From a checkpoint of a small encoder-decoder audio transcriber.
Model: 7.37M parameters, log mel input, encoder arch ecapa_tdnn, encoder norm layernorm, encoder activation relu, encoder depths [16], encoder widths [128], decoder width 192, decoder layers 6, decoder norm layernorm, decoder activation relu.
Training: adamw at rate 0.0023, batches of 64.
Data: trained on read English sentences (LibriTTS-R), 27.9 epochs.
Rows from block 3 of the text decoder, named by matrix and row number. Rows with one number belong to one neuron. Each number is 500 + 40 x the weight over its row's rms, rounded and kept within 0 to 999. All counts start at 0. Numbers have three digits each. After the name is the row's rms in percent of the matrix's.
# fc1: MLP up (decoder.blocks.3.mlp.fc1.weight, 768x192), inputs 64-127
# fc2: MLP down (decoder.blocks.3.mlp.fc2.weight, 192x768, transposed), outputs 64-127
fc1.477 059:436512555497528472507476529521518519476544517512553560507491510513526451546468492465512511508531500478565530468497506474489559443513430551445578477470495481430463500554482467533509475545534495
fc1.478 137:537533559530523452426510497531517514451586512480485446504499510432581489502498480453435493489544479461499430468451521473577491458525487576501561553512473451525497519546485504478489536534522509
fc1.479 137:492540506557499471499567503546455505448522519508502590507474490493532474512452479478588480473526518470415504490530476562535463533554505631495532572533544412532423492449476464527423517510500597
fc1.480 132:533511487542518472460490461514509461478540514540572480448438478515439436461498523410498520466500522474473530464497459537502556470536478556508579513528534473601442534535503441489436545499468515
fc1.481 008:450506537491474486519467527495395562498495478517533521453478552475542547520454529465519498468527473449517513441469461440482497483521491580485540452433490466432527439496461500599546513576518524
fc1.483 022:482528485506515517534500446505492531518539485493546499511476504478514516545423537488483529415546454490485512397487478449495534481525501533479554429497541507483480425490460477539504497490521529
fc1.484 020:497519510472504506553524510531482518516546491515502509514453512473549458544439500433534513488505452463538530426514429470529535427513489583483542486519588435476498479537501502570510497515519535
fc1.485 107:502563563506581501543432466469535538526510452506581568478423441526487437502478545499537497520529483450471521451488524501450548478496500473453557441464487448458471506542425439524531471495500525
fc1.487 154:429563480577507555580517552490510486524509475519513516520449516486577544486429511552593512488492516523464491491467463518457509487566454524473561464484473490409463461558502521500513525516527605
fc1.488 078:500545564476491513525494445504480524508550492523506527569390529500568462491437543473557510506512458444528535473521401447450500475510463557454559493508536455474489483514419387517518458482553540
fc1.489 077:483520481486557530475472437497542544467507471519518505469468490456506502562490505430551470473542437476454502486431437437479574483506484495447567464469549485510501447513446464511556516493486552
fc1.490 159:425461462535438544520522474474579524452507522454561543546448537514596431505515442494468507469519511471567549433547443479477497492495483523483558491488485489486491569529521494574555517560551463
fc1.492 081:405591495477609455485513513521493546574522425501537559514438519474523507511542482523515494414548525451461536484508502459533554441558411510493553466504527500527422500460475487551488545558497524
fc1.493 144:477520512484504586505503506519512549477508498474531555502535478516509475570482511457528537476530466482484493463577466433409547462451528556490486499516509423474532440491455449614460455457550537
fc1.495 130:488534488523513479495541498572481509396453519492476498547442517507584479520410424449484480504554442429455480491531575559514455464497460551500566512524469461557521518553523494563399481488498482
fc1.497 155:471572472449503529494467491552509487549527459536518574499427547480519497498441492456539488572465499547499488491441488465558508476537531576497508515472532432521486499540516472518559456537478537
fc1.498 157:480473486485504517523491421474475497557564502456564553505508504486547566479493530472477533460498445497420456456497498541514553423574525480475506470544600477499481476489488490567520596526466517
fc1.499 132:452529538488502518507555557504519472500492406560500496518480560443511494514468531514440524488559444469492540460519543480485521495547542493483589420500478462458471498537441506559443526537588502
fc1.500 039:492519548484545525501461458519486547504563494470532536484487485495500508523467525462543497466510447475535544433437393425489532456552494559472550463491549444472445504510497457537501493520538500
fc1.501 140:534513475504502529534519513555513480444535497505490502500534474493511470521414527511523471450551466548564549467452519475479481460514523527483501486490499482502473498509461539570471491582521510
fc1.502 025:496520526515521529509508524498490502477568494498534505498462513500540439538452503479529539451563473463480527442500480491472515438504505540456552444495530466497500444489425486523526535531504474
fc1.503 141:542496465522507542440462556580487570473516559513594508534539435492491504553433569449520477455530485431515589473564445527480518432474443549504506484566566501559516452485539522510553477463558500
fc1.504 134:488470547513545481547506442488506475445501414545408489481435522451459488481449483454488497426516435519532564501471483423466567523573479467511521495515534529472491513479447539490561525575575547
fc1.505 125:541527511481511526537469528566563501495538492479468583537475475519555441504485573509492494512443459518449503515532522484534542445461478568488533467536526504550429448478478487520540469420558447
fc1.507 140:441547545522513502540494456463543543446524542498598538545434488495559512456458538520461485439476503449494495423544519467508544469527527442488529483477474463418482515473383408480478523469565558
fc1.508 160:479497500518540487500443467448493570476496501510538471524446498407525467530485479479532554511524514523552522492526501472517544505512456499474558429495523527565515504521512499502492497522489535
fc1.509 102:504449563464464438500483453489530529416521451463554515539470502431529519557466522424536493449508480471530580498476519505485545455548478492474595437524571525490469456525497454531566502520494537
fc1.510 075:424548531479546545545476451543493543492522485527533514491466523479561447532458514480553570477552440474509540454464518491529509472546464559450547431502482446453503512504486459567500520518568564
fc1.511 164:511538506482575494433542466481473541459525522464453458475496475460498508582506505461519558486479534508463498513522419445511582454475499467459520452473493508483434475528513524536462544499508468
fc1.512 015:432534515503504472539483438529467569509577474523517533517504472530566486512479547454544516489559443424496520446463474479484548436548484599495531485486533476489505479510445434541538466473550533
fc1.513 055:504503558473519534501445489509443500503540487470541501544498516432560411537475506417538474500522480474484531412470430481446537426548491507493575474508533427430505477518428503533514468529535529
fc1.514 050:497534554509506505558473483523528522495541480558494485488443518454506430500450536474545464472530475470482530429455444483495550456543517524469568490485486475484487480529433496552561543529530518
fc1.515 137:542480510602511489491483518480539506477521506526462446510501499494479453532477535530540501498587557507575499467480500479513474497535466576502559505528477509552485498503492629486469496478543503
fc1.516 131:417542526458600472490422466491474553521503497554545513525512499510477525519491520459498430429592557460562454492501513496562523443509489521480556412502557425487473474519532493530458505534486542
fc1.517 139:517469482509459506493487475495507490556573476448552528496509475464566564458473480478548451529566477506446528442414472509463491478552531537512571528538528493489490526460453474479496547570473520
fc1.519 149:462544534494561481486477455536522530544612493450540512534473484416544446534493532516540535457525480511551511483482441425529505491570532523434567468452490463494458452581494481576493501578481535
fc1.520 144:425510469523503490537457482508466497458508544550621485558502541465583567515459499445558470456509442428441543440521493455560468453518466575483496471511516494468529500458529516596526497558570507
fc1.521 142:430531535490463511477495510516494522543517493547475508478532523548469508555446521431436561520462512465441518477524551532526485473523489566473496437498513409459446520544515490597495456473491515
fc1.522 138:524487522556525552473510493534511478536509468551507559497441490464482425528547523552478515392556551504507521458445416475475520465552571502494518484507453463438468515517512493508521527544508492
fc1.523 130:430432498482569443456458503514513506507490451477581604514442477448513539467475593427446573456516481440441509460427505450540515490517462582505516466531503518562470540482522494478516477540497559
fc1.526 155:429591511531443485571506548530481518420539419494500469518462552488483507506555471486514546503489497494504497484478427438531563519486493441524601541559616521472501470500481510511535496526499508
fc1.527 101:477548495468509528586443424553465518524516450441510516483439462419505506521500527492490464522565533458488545464482489496480530476524549540480545453513468462453445464514501468545496522466546517
fc1.529 133:449531476470480521522533535478556511485526535479497501491482533460587478491434574398514476455462459500476554505481443497454570474538490565465551515478494504499468542546522417548510500536540464
fc1.531 143:506599524505543536504500488493460603465537410460578538523344485449552488523452443500504474470536468460488483457452486480473487523526527522499580476519542444523438491553432481520486508490582574
fc1.532 166:492477569510515486508453522530506485418539468464482573465473442456527460513491476496551499502529516497567481486455507494543474508512512516496570432470526441481472512495478499510523513499468562
fc1.533 147:446516565525533591546483518483538483498480485559534555535521512520567448476524518505544477502473477534561535515476528431511533438565485474417568403465493517523454489492483453504515489503538476
fc1.534 014:491529529482565498531443493521528537518614505558548553519454527508538456546491542484538485470545450457516570441506455462482585465516514551441559479545520467493532452529455484529535477521549530
fc1.535 079:452493508523524489480509420497489546468523492427468526484440482480515514548480491454478519482605509448505603464516431471481542463544534520451607521503496469436487450541469451512450554518493512
fc1.536 101:490514513462495447564430539482462498498511498527481494532463534444551460490476544425527473490452417399504501416517458523484537444510433581488541468536520465465520519555453434515524501473605520
fc1.537 133:470499507502486479521481492522581575475501499407469516499519481463560496477469491483536516523551478485561608520523496499499547444481430459459527494453562495535515487606481487526567439505498499
fc1.538 131:434601577510512492558472448569499574437573398458539494507442459470564500548479470511484509494513458448492593490460495469463460491497433536483504546536553508485567489483485548551596519527513584
fc1.539 142:471556423588486557489448458506507539464515420473501498537513462517448471554499510513501461552528394477609501513531445509455454501461414541471517532537513524517501497490528468495486535514545587
fc1.540 126:454498513464494530468476533480471492558479475456600547475470538413568471475510502460509489473491563489497565489542512428515533452468500539504515436542527505509544526492520467559550466537518573
fc1.541 023:479551539477467513552525481507487554501533463510533499506478513517522537529477487453578473507600422490527534471433465469487528451527515588480549456480484437486537482516460477559538553549532540
fc1.542 154:481449506506531457463536468472482508556574487456495487537488488465531450529516491403486570531535513472508499474537473463493538411488503559454508460494542504531512442526522415493494491532442531
fc1.543 116:496526458492502483530489522526546513459545510469551526527484490428524563539477568465510446468537518497469545481442497485481514420513411544478539491477531493567499468463501425548480576535499495
fc1.544 135:490560475476528504531483515528532527503542474570491550510462525544500518519473511426530496523565502506548560509491428434461530454546485502432528505492477504538514488531447553500557499526569517
fc1.545 143:453546536498503440538468461529472505564505480515525493502430503396600492566504499521553507465489491476484522484507491511491504422498475506458556475472534428521470431546489440513444578491516614
fc1.546 049:463526516435480513521466426494517549498552474444522552539495470478555532520465510427545481473507477504520467451466417474463506461553480566479542497505556499473498449527490428535567537541529515
fc1.547 125:480476649468536444569473520491463497479515491528514508502384478483491417502477466489530426493487482439517534496524502533505495463515486513470526459489480500521494484542521478531530447535452515
fc1.548 142:536495438524550520475518505495508500524504473526491501575474533495554521469440534481526396500540456469570614497471478433448472478471498535489513499518488548529496541508503484469469506527495490
fc1.549 037:514549577506517508502449457536461544484526482524536518522437511475489523564459535445490524461543502474487502393450478409520523461500471524483536476503488478537475480494460454574552579526553534
fc1.550 166:493500487487487490527511485534500517561511460555514524506385514489526387591496501482534498472486462475467574517537468495492511416512538526480613481492564511588446456552489520482512509541499535
fc1.551 149:461490492446463458539472494557574516477505472517522500522508536508531417483464505495475445551547536469562532464528535482512626418509391477496540517468497469506525481633472512494549465491483500
fc1.552 144:578521506541506575502478474545491529440568509501496510480444485462505494497531524493480522479536491515511528448468458559523490480557480521479513484481514508551489455461494497494516555541556557
fc1.553 150:482521562502498494474502547524493504488586536563488506546489425542493467485404519506522554475545467458503559480500478503451485481549506547452502454487456474550462517517445454523465534528512467
fc1.554 139:536513422550474500486507455451468546522512458485544516542469522518531435486542551493508485528521452449508520453501504487448530482490482503506495476567550530487550467530416520487560502478521506
fc1.556 080:454544511494550496556501431475460535495543506451563516519499491459534524522442540464547500485541497446488534441512499438433515464542450555435544451508551448480530446545441487584580533524524535
fc1.557 122:510472527496499497540505504512546574514505492473537482457496472407502462506531475526455489493588453438460496443463486470503568452499420509510517520546482514537509496533519549492565508571513506
fc1.558 122:485554468474535466532470523536478577506518497568477555455512529577449460515488533460484567489483457416554488487522515580500553486453403549464514518501526381518533517509462509594571498554493488
fc1.559 034:467557480451543550537536476488513542512518485523503518543465514426524431493499536468552403460510486490454522442443480449505509404532521529511544499539547504537453471514461483564498513553524517
fc1.560 013:483535507440511505552453463486486536475537490553537526531463497509561511555466503508547478468554437435508486438460473520518506473532525550474596457492504478461452488550432450559517572559526542
fc1.561 062:483553528516505444532458460513498526488533542533492503506462475463428427499430550525492398403517459434474539447527431509505532452556434525487560503536572508508480453527457495499541602570500545
fc1.562 150:470501615566552481518428492525489514521487452459502563540404473354484447511479537469495487451520496478536469457434500476462520535549479537526520538500554459475427534511503426580484434487435491
fc1.563 084:504542493466483529524510423487471542467529500516554516511459523457542499550458541438572475440539481500508485438433429443481522421525518508509552469546558482542489474526520491567534514523558525
fc1.564 157:533469515495521478528487465575494550418544466446504479529541494553478542511490553417498463501509480491463528483509385513471585442507486497509522480569466545498490434554499508496574514462533456
fc1.565 009:475504559518530556562523500524448524501553485489510535510401563495520477562480547486520496470553490506523497469506448470498519465559465536469564443476535467485508464509438440521502519542493557
fc1.567 092:458517583522485558505491455490427545480521479522486486494494494495521449511464525434583506508553452453437502415460479461429543442520508559466562476511548476514506485494444406546503565535510495
fc1.568 141:541512447519531538440507474555461615509510474522492489540466480398474515496505520536547487484615490499537463487507486470494502492452499526482522475493492506422512433483471588487515461479439518
fc1.570 122:448520450503512499508510478509475491544570481515510440494545503463493435550439546471493448398550484484480501459445463494558513519564414539473513474548534506500524491520517517548493528571529503
fc1.571 047:440509528491521543511481511497493566510503462525483510533437495494509449524448542481540487447556457463523500459505447457498530435501474566475593510507523439525458453540480473524524516579528512
fc1.573 083:495450468408512473473491557463474512474521543471515516516537505483564479535468476533532522525521429485521507422405460461504509463476485530483529452486492450530534517429456388513556485566512556
fc1.574 023:480569544498506525550468441512468556520535477483518496525450488491519477535463525488520455476538483499501514447479471481486547470503475553479581478519559476466495477533479472540510548496517553
fc1.575 062:522557487459537490533489462540493545512556499500571517524419515461483507489447525467541448430540443449509584470477438497462481474542510515472576447513514476499489462479459527528553513487508514
fc1.576 073:513515486461555521542505412512529531569544473534515552454455527529459441494506533477523465478502456504519496419445419524529533464478481570487513499478517463483587488522442509509508536433553526
fc1.577 032:547492525515474475509501512520491546508537498516523535496435504440567496522465511431521520465563531422432503410473452453531575428542514548475562450500510466538477477502473541498560510517573533
fc1.578 137:500522490494518549527451454522536518497489480590476518553441475472486539503503546484447514414531474449530500386379439521508486534480441521519542484495524528542563516493501461457542550450567534
fc1.580 145:512490523406451495545485522495482547534480487482542553536508492499520410523515473456565462552507499479462499417504514528494519486459545527522570493522553519422467510472460482481473392475489480
fc1.581 144:497568572482562484477510467470504520461562494513502459448401455442440502504517469533479562521512435517466481474514501474502483486521531460506613469561562486491468513541461494552533486541488579
fc1.583 048:484518511483441552517524456486468514496543473533551507516456511453540513529436511469527473540497456472491527461484498496454516469530517550474554470498553463484473453506480451570593557550524577
fc1.584 016:420546502444533506558492466515519532519530462503529521525482522498588498520427550456565529492544484476501532465446422460455563444490472609441564430516556460486483472506450475525517530517514546
fc1.586 144:464495472564494564478481518480504541477549523519536569457421448460544471464471486455563533531560513532540604493475420475477465465536528520450545495427479518583472510466488475505477506545622497
fc1.587 138:585484472552492499472472494547487532480558545488530456528481494447491542518411539432532534498537465527524594500531415557506492505542518471505570467562531504506513507564509564507466466482548491
fc1.589 073:473549453451458504594467544561524529532544460502485601470506541503448506498513444487496474512510447441519523473508443506463514446494470487484540441523479500483490545568485491518543462510533561
fc1.590 135:516498529502533465490392407465497494428486441488516485486524455478482490548444481410473563550539511520560554498527450433488533508463470477484576438497515483539548435544492463526563409491540484
fc1.592 091:500563519463543473544513512475471562511530460477538484553465537534486552497501545450533494507565518474452459446466408435414517457550532503481500499521450452452523480542429495513503537526456479
fc1.594 025:472573522531474521540496475514505537521545504523530552521444505431541475523444505477514522496529497483512552468512453459477517435557490547420577449516517471498484463540484470558476514505512517
fc2.477 054:471546441445484469535462497515492563612475452465514507499510499466551536555516494576475530411519546520461422531488513494484467518562548454469503468527525519488511424499536504487484526467437487
fc2.478 158:498488492516496473475403517483517479467514533542441516442495444447453470469521497470468532511435530586444556512497503541509525507552517438480544518479582454529487488480449484550455557471531439
fc2.479 144:488503544416472463493494539526430520491501523478479475501570457599432522521489561475517424439457542439516518516533465469492479543500490500528449491498578609493578510501522561459522533482560471
fc2.480 128:475607496505506424513472438545447496561515512492494484521484511530446456528440538545449505527590551462487526439470520548481498478430522511523478494606435503459526467485477493507515479511496477
fc2.481 007:520504446484494473503468553538581512469487478454508505530505469563511560544532522491433519576479487533522516546479489529486610529422446477522529501550527511515546445519520473453573463550520480
fc2.483 012:530540373476454519498486500482528521516520493495480522471483574528483427499547517568555488466453504483506453475445495500473466542458461505523409484557495460487534503533464486483548493575476490
fc2.484 010:522476541473584539482569468382441512469479513459487399550493458486494505491543505497514572526498548538537505525551499520563527514427455499487531518468511464496415476507545455523507505505474463
fc2.485 089:486499541476454486488536481449551551492468523471476459508536496526598525509498494505511490491430573544441509452532556510502393483446506438509556542526528476570463461467456570488481491551454551
fc2.487 182:479448515515546496569472471523535486527498428400447467421490518446541526523489490507467478526464491475466491553551486511520478440415438509465571546531470468523512548512598449501454522512495520
fc2.488 075:477564522497497467486535493530479472511477459577491508447461560541515465443497504533590489505489547471446534458478489501478514492555522477461492516447485527495545541485485444481512462494460431
fc2.489 078:471515522567491516486469450521450570558481447515482480430511514436566463451474533516452480433551509480492455503450570430457540479524475579561578530453503488504472469511519497459517482528544480
fc2.490 134:462428484507516457484527505479530533544543506545524458523570515492516480509510494447513509555484429486575512442466514461478559473461439498498457554550510459544557509508497578501606476505512503
fc2.492 049:458517520567460463492487507475576510478467497457488441485486498507514549505485452519577516549461525487519505490493534526484482479463369522490478514463517575539452567496502480458462510520495510
fc2.493 122:536422499578572470470452476588499430514505466464458496486510470527500466451479488532450473553533623467432539489563468517488439528601500492480498480608493477496496510444532481490535525454515437
fc2.495 132:551501496483506471530540506531517474546538566492473556441500470526467603429508526559477450485415473512475457476478467461515483454467549477488505511488528536575487496479512502432513582440492450
fc2.497 177:473484536568490501477530520496490547464523513502530469459481486453382435494484543466458525435510509540492454487525461456472484512508597517485519551411469487580555482456463520495420510484455442
fc2.498 143:543556511414461449520434535612449499478565518428487432527562502545495478566430515464400463477474446417492505454514478464506525494505500472535513467515478470498504491541531442540459493466516479
fc2.499 105:498456515525591545512492475516557534475521458567526514531453507488489480480541540512589500491594487480585505457422478467524599563505471559514563478522467532540413529487479485493495512565572460
fc2.500 023:499506487463449533480525540574545435456477517520515441586475561478555452508536480475510515511538380469539547516541466458426423505574545490511459454485419513511551445455451504528477455529512491
fc2.501 105:523531466471467500555469470653453500567535487492478491509533506553461511523484531510498578510461433493477519426468460492441577497437584449486493503560488461453517476497477493483586448515524541
fc2.502 018:553442601520527518501477497459519464568543498467484531493450477484522473475468484510480488493561467530461437467414511478523496438499531527524515541485453443531531527563490483508483554562501559
fc2.503 150:514502491475500567558485503434479517578540523452520557417488532492532488460479474513437484583488492582454461480509473446425534529439601508503486514473407422525513522533550494545497421533516581
fc2.504 131:493481404479509457487543508484480454396431522460464462552551478480498510551529489480527547481554515430441481467536505559537470493544488581555469450544524510522534436539495505481483521468466481
fc2.505 140:502461447534501549433515468407527462541580478472470484486533511457568602537530567430518501548552522498492520488536495489545520552525553480501532415502532491494506453472474516466467443505508550
fc2.507 151:512518451466514510533563508507518525446529534481436489546478495478488511474483456464527573528509428544503476509498479446573461449488521520535571502509477462567497442487529515459494492490525523
fc2.508 178:474482471443467501434536529517538450469449513580552488584541527531497377494543509555564550513471500472496540490442576506483544558500496494492491474469504510474460494549374523512582509556529448
fc2.509 070:504501520496490542453593509460509529519440516480462495531476542501541437484496468519474454472490506510523441573573490520492522507492463529466505551389514466531500474510493526494618453464468486
fc2.510 065:491476474539484560520452457536546535493527503463510543527447485513480483468456544470489487476560453487464478422428443476499534456519465534517538496454446488500538487487397492545567458520542503
fc2.511 161:433554457470540481488482482524513480499499487553525528452461427450512573457490478491525525516499561508450496467478530496493467451506435527482531542462497551500493487440456506495540471546455474
fc2.512 008:470492527457498510518452503486545506582486491521576507541490560484540441513490480520455408502517519443492540434498575445494539461517450559494491543485472503480515508521489485546487490484542448
fc2.513 028:495521601510469489513519495537566477451517498542537507469457497483476443508459495485472622491528502541510510450518490470471536556598612506516591492465500524509537509451411471612473516443524513
fc2.514 030:493531544510396470506428456512480490520554505515487551527474536519545508481489520509441438471462553479437556547539491489478409498486551449535523512535463570493540447401429492469593489444530547
fc2.515 134:497531444471470425523478445444513447543510497530534543564454525474510474501512515457458490447447481532513473486552552511497535495572543415471520478561532515510484414417482467527501451536533501
fc2.516 130:555509498531542499554517439444476495508552521474411447492516574459510439529555525509534526443525438488517424487533453540511465457508491529491569471572503478530497515541498606479483483494467527
fc2.517 115:527482520469549540476531501438441523547512493571520533471477564552484459516434566493513439514501527549558418514439529452512501526499469620515445488437453492576497569524477464559493499401546481
fc2.519 154:574457489517524493436572510478533503485501512514456537439431535502468482460531449499539503486536527573488402541536563486553508456482486509511558557498543459548447467486555532443471457489568516
fc2.520 150:469446510478540514509468525566589450514492578555460483471542498564523556495571516577441549483517460516449513459459508504447459443478478506495524474583513490449579480480465471486555452495508488
fc2.521 171:495495528400574503498484394466510441483546599487502470507570513613517534540485524429541474502475519535490522513440462496526469516484563485517478493499510534524498481443482488500542477559447528
fc2.522 130:463470527481502470490461485485551480575543518551450519553468543449534528531541559501513574473524420460482466483530513456488467495514539582558466538570574467435430431527513475495471512421512432
fc2.523 144:488444559502529409569426480477460463525507496528520492461514534486522517454558542406536460503489498507527555536498428466505515534508495461507472555536529506540593440461490495505567462533479493
fc2.526 167:476526540476423479444554558548457492457498513468432516443488537498518527494565542459465517518455574534480493497532571460512478572453570431521485557517485504494463446443530516422544535479542455
fc2.527 086:513479551462496534482445505550523476507501534485491541548531467521509456467488517587502557579468563569419525497469581450430542530472554619546500489474523469497540551523444403602447482475475445
fc2.529 150:532461505498548452380500467491490503463489478538499519520454476445465536494459490537515530505479512470514485494544515566497553532523511576475518487504497517515467384452494546553472430458509539
fc2.531 134:528527543551473486508502523552398529598536561510469498507510514512472530531503565574491559519548473489501433502483533479447514424488541497481481521434538534493501470433490479570510469483485514
fc2.532 138:475447541510436438441428533547528546504455493502438481487512508484425461497461574471483519450507526431526518511499426429510498536548459554497449526493483500504523598467488499537505531528494514
fc2.533 158:506522519542505568444462511436531549509527565475539484526582441477481614498485572475549529492471478512471519460420454483486465511517479452489525466505520458484453530551471538422491517511461493
fc2.534 006:544475481515479441512530478497486456473485466510489499505526526510460399529505428534506530453516519493439514526474582536548433525518463433485499463511567459529460519433508548553503476489450439
fc2.535 078:490485460416474521502474601512501546523553470484557471490481505496469438509416472551545454496485553568523442462463545497519550457489494487475447432526404516504494515506512557517488455523547482
fc2.536 070:531500529559557525462568497425482415426528520426534506460474464451522480486490453485522414448423561496477451474577465483557519501526501421539452436525438517574515516476551525437449460533497482
fc2.537 143:461561528480551516473495481489476489504458474520493520560427501512518480486538513483502447496468462449488467447530376492530434549535469553491594481469535408529425579424530481505424495477555563
fc2.538 137:543486515504506528516484533492492500505485499446484543476486575528523503496506534474560450499483473581447451551429532484456462572481554505478455495488522489445451533418469467611558550447491479
fc2.539 157:478547587397485480581528469471484490460564501474551495440474505533574509418479522523541487532447526560462507399488477552500495520486543560512522475465530540552483490516481467557516515498474499
fc2.540 138:496472540466514483517528562540417527499465486462443521499459518547474496543555469511499578451453522530449444528527471552508500509527532500502508468472508517486468476492536556472518499437544431
fc2.541 010:504460435470482523498521490519433465503459469458530460527514484513511511545518473462496534536566481491533481438449478539541574517465526417481488480459469520529545552544574517520489520421596537
fc2.542 163:537537496501452478527467522538477471439453530427568518436500485499533418497496513538484436486601553459560548541530491549593524448498481478499543472495464496544460607513571534536420478451513577
fc2.543 102:480561527448461530564495544468503602483507538556460535452501538546500492514486474466490472471519412479527552545545507469480469434562484556426500444467465529519499508543515534503505440502459573
fc2.544 146:594547427528446521448498494476482463490417560535505543511519548460601554505568459519552523525453483457518500526548501518516508528480480507541498534557505477529505463534499480512513502484517491
fc2.545 167:497546508548565482540527417496476487526432478490523475519425565551499490478519494469469554459455529435449471475529502512432557562481476508585484551497559549468472494516536511504479529431510457
fc2.546 029:510472596521510478501482476637476503535432490505484525400440423467435616485467495521485537493495473488447500487458462495528561497451528585541472522452499453454541479448534462459471551492468511
fc2.547 135:496523494430533440542489522539507468506423602502447505523503467561432507482499510526542496437541461458522461521427470536552503529446453573549506514489491553450528430489514527451591501444517539
fc2.548 153:469441500465510549501551554592506528504530543527567501507481560499495510494558518494516502478553457530459500475484455517431469477461540522426512489432541532489537450552515454549558432555511429
fc2.549 016:535595465499516483499476514557536503446536510457467501483492512495381538476501490482481474452438435450486562573509515563512511543554489375487463449571428485487454499520547525518533586480459480
fc2.550 162:486515468469429556531571562491520458467502520418503504505527510514479574461541477519459537578502509592464562462510511508532551544453565425509577523554580486579510476520547514445426461475503519
fc2.551 149:522488510486498527487518456407531445615483462515437512510482499511488501433536576497546439518497474498470483512483458449549554560491475634476497500427539442499449529453508509474581480546469549
fc2.552 132:514466510472427449447443487551575466480489501483510510547509487482451476477525523470423493494556501475510522522529453483492500580516539474486565580476466443505516462496434485523541514454527522
fc2.553 134:553529555377513540481538452449437568575539485506496541456477466553517500494530513493515464569435484536537481525466525461524547552484455533585482500566505577434435543454543506488461537477491419
fc2.554 153:451420498516470527506477422480507556515591446501457477491518538510482481451517460529515442510532513503481547521502565470477505468520467557484499462566430504526527463530489549446542435553554530
fc2.556 081:498517513467560498571415492529520513534540473505511550510478520527560488545480516479531518455477488525559498503488466459483576451487520484494539432519447465444517577563546521507503441539481487
fc2.557 143:451519560540474535459515541523536539565493469541512479432526562499490480418490438496432593548525596539484499497537532538482542514584509465451441530476510501467488523517516514450462460452525449
fc2.558 132:463479546488537555493555447503506491486611467442544477496525503415548532539438490507555418564545476493526469479441473501498463471500591463474496490534467520439551499486518512482467512451548522
fc2.559 016:522497481522538441529406446481577512467534481515500476455499531500499439523428515537499517470574424490485602475550498457510481457456490457448544494517450490504520402477361544475540534515517460
fc2.560 006:631468458503454444518405517504365526489513517465519481541530459478514531505493495502562455490503496475454489403448496509464491497468457511541559519586529501461517533465470524494444502492556490
fc2.561 032:497495486516531443483582506550510494489466508484450578574547443526576515511488524506449519449494547487504483552527536458478571446536426562463542484432501593420467488470476510484521509446526487
fc2.562 119:497428480546499497518492487515504528523509480440455503475513458538473495504467521507460534517469527533498437574491525428536525533429458525552529589478535528552562497500541450446511588576519459
fc2.563 081:457548464466442548546477493473470569568526447466553548490477570472460501534484479537524511502502486514449501482512562433442508565534536535518450442514504462465519439534434462548530474505473509
fc2.564 161:478419487505545575446608520466432454524488476552482503484479533518502501503540488505548487536468536523591524517431487518532499539491454548501446492480451536510404534514549487444537476575541516
fc2.565 007:495464431551475488548494475528462458502426496529509475494538510541468497527474477500509481491513495524521485509517543545440532493489478427538377578479466477564561569506575545478577470518460439
fc2.567 078:503479488528440517481419516480544504413472524415518523489469482501491501545486543416516546480514483524459524562580438500501467554496528513504571507456503531481538480496599480524484539437547522
fc2.568 148:471472516414505507528509541505437543491506494492435453520475520443477488532513505361489469501513529488493492559506486438475560452485438566521522545536435483522513507470490507500495483465537525
fc2.570 133:505464510522466419543515545506471472569521475535486487488494559526509546536448542508493578437460478584442518475516482413416427491462508512551433496620463547461519535473517549443445507528481519
fc2.571 030:569536522532398486465573534515498477451520484534519451577563549508497500502536523479518417545529499480487422463480525514527447571492488447579526448525582464545458509486478482516461484522476511
fc2.573 046:503508579539425517474486480485556476556515502487489479489508446525464421502459512450509471433573560465510561510502537508495430489465577423511539513481542419490524515542521493470487507554522501
fc2.574 007:450495528533628494496529394472534498510505497482465482521512459391487502508536563421485454543485552491534462475453456444440498468487528568549534536470611574494445423515488476529469481419532426
fc2.575 040:511510491469503508510521532575434432543502500552499523501553507545458514535488510563536407523471473475496531510507570547533408517481517499478443539525499468532449559434469550519451489469462577
fc2.576 065:471583494526533514461418515508558513424565534476432542477521467488481446535395570449507482469514404483514548554524488477499467498582556517456543428490536428460424464488506493561506513467467536
fc2.577 014:476389506581494519486529490461539553486505492487365459512500513574440483488495469494586534522502529493499521478515479526464456471469427566488468503486526458525479509442451584500492527504519455
fc2.578 142:567552510549507507485526471527496529537466551538463489561460483547491395464486482526551449471423508494483471568511538599568464549558444505524553501479454471487500502531483459453387506485451500
fc2.580 141:490439472465398509472588615497555447500483492530511516551460561489422455509493514457502532446519475537555491514461443602512458489477558466477574444504504551505409495479531574497485530474460446
fc2.581 139:511460425509602512456548511466564538480474497514445512519522514477476448473454511398534530582493489450513560494527450534544567498539463511442468457448490477576432464561505423549479563550493522
fc2.583 029:498474527464535507519431476487555550501461463497528511443522445480497481552530462499542535552544563468569565509455488477492524490470536560539542512526467597501488529543491453443559485525467536
fc2.584 015:534459506536476473465563504435510477470494539502546493564522423506484577516535471589519507514534502582508518551489549511457475568445556552514462503535446500496498498497490508439475519494580496
fc2.586 147:552495576508470500470529521427445512444506523513475448537525460515501496485460525525531416453437487483460450519502507497492467518527462531549510513565509441473457476477530602452517470457491457
fc2.587 143:478470462514512457523504519487460437479504446522510495474482610490481435494527443501465554481543475536453455428468504490471503485495481486462519428519469549575472518449503560521509532505535515
fc2.589 038:528573574515540522474490495516560505408522497532412505443455495461465462498483488506523576481480411480503497517479452561564506481550475580503495500395504548569488515596466494426429501458475446
fc2.590 158:525459536525565467472491521562539454559516425528486479522426492487438550413511500521437515534510498549451513465457450560498482545491527501501501465530572518536490585491503513438489462517482552
fc2.592 076:455595552460556494464535487479507513445532519568544466530459491508416487428462493503507500468541464476552500527443505498505463477554465554554531464555574512506474537509485501456514522453453544
fc2.594 009:498596472475447488501473524568546501558525499503495446516523524492494527520558494506407494498497514431498497533506551487538501480433569522514483508500501470440435512529515494528488497486496494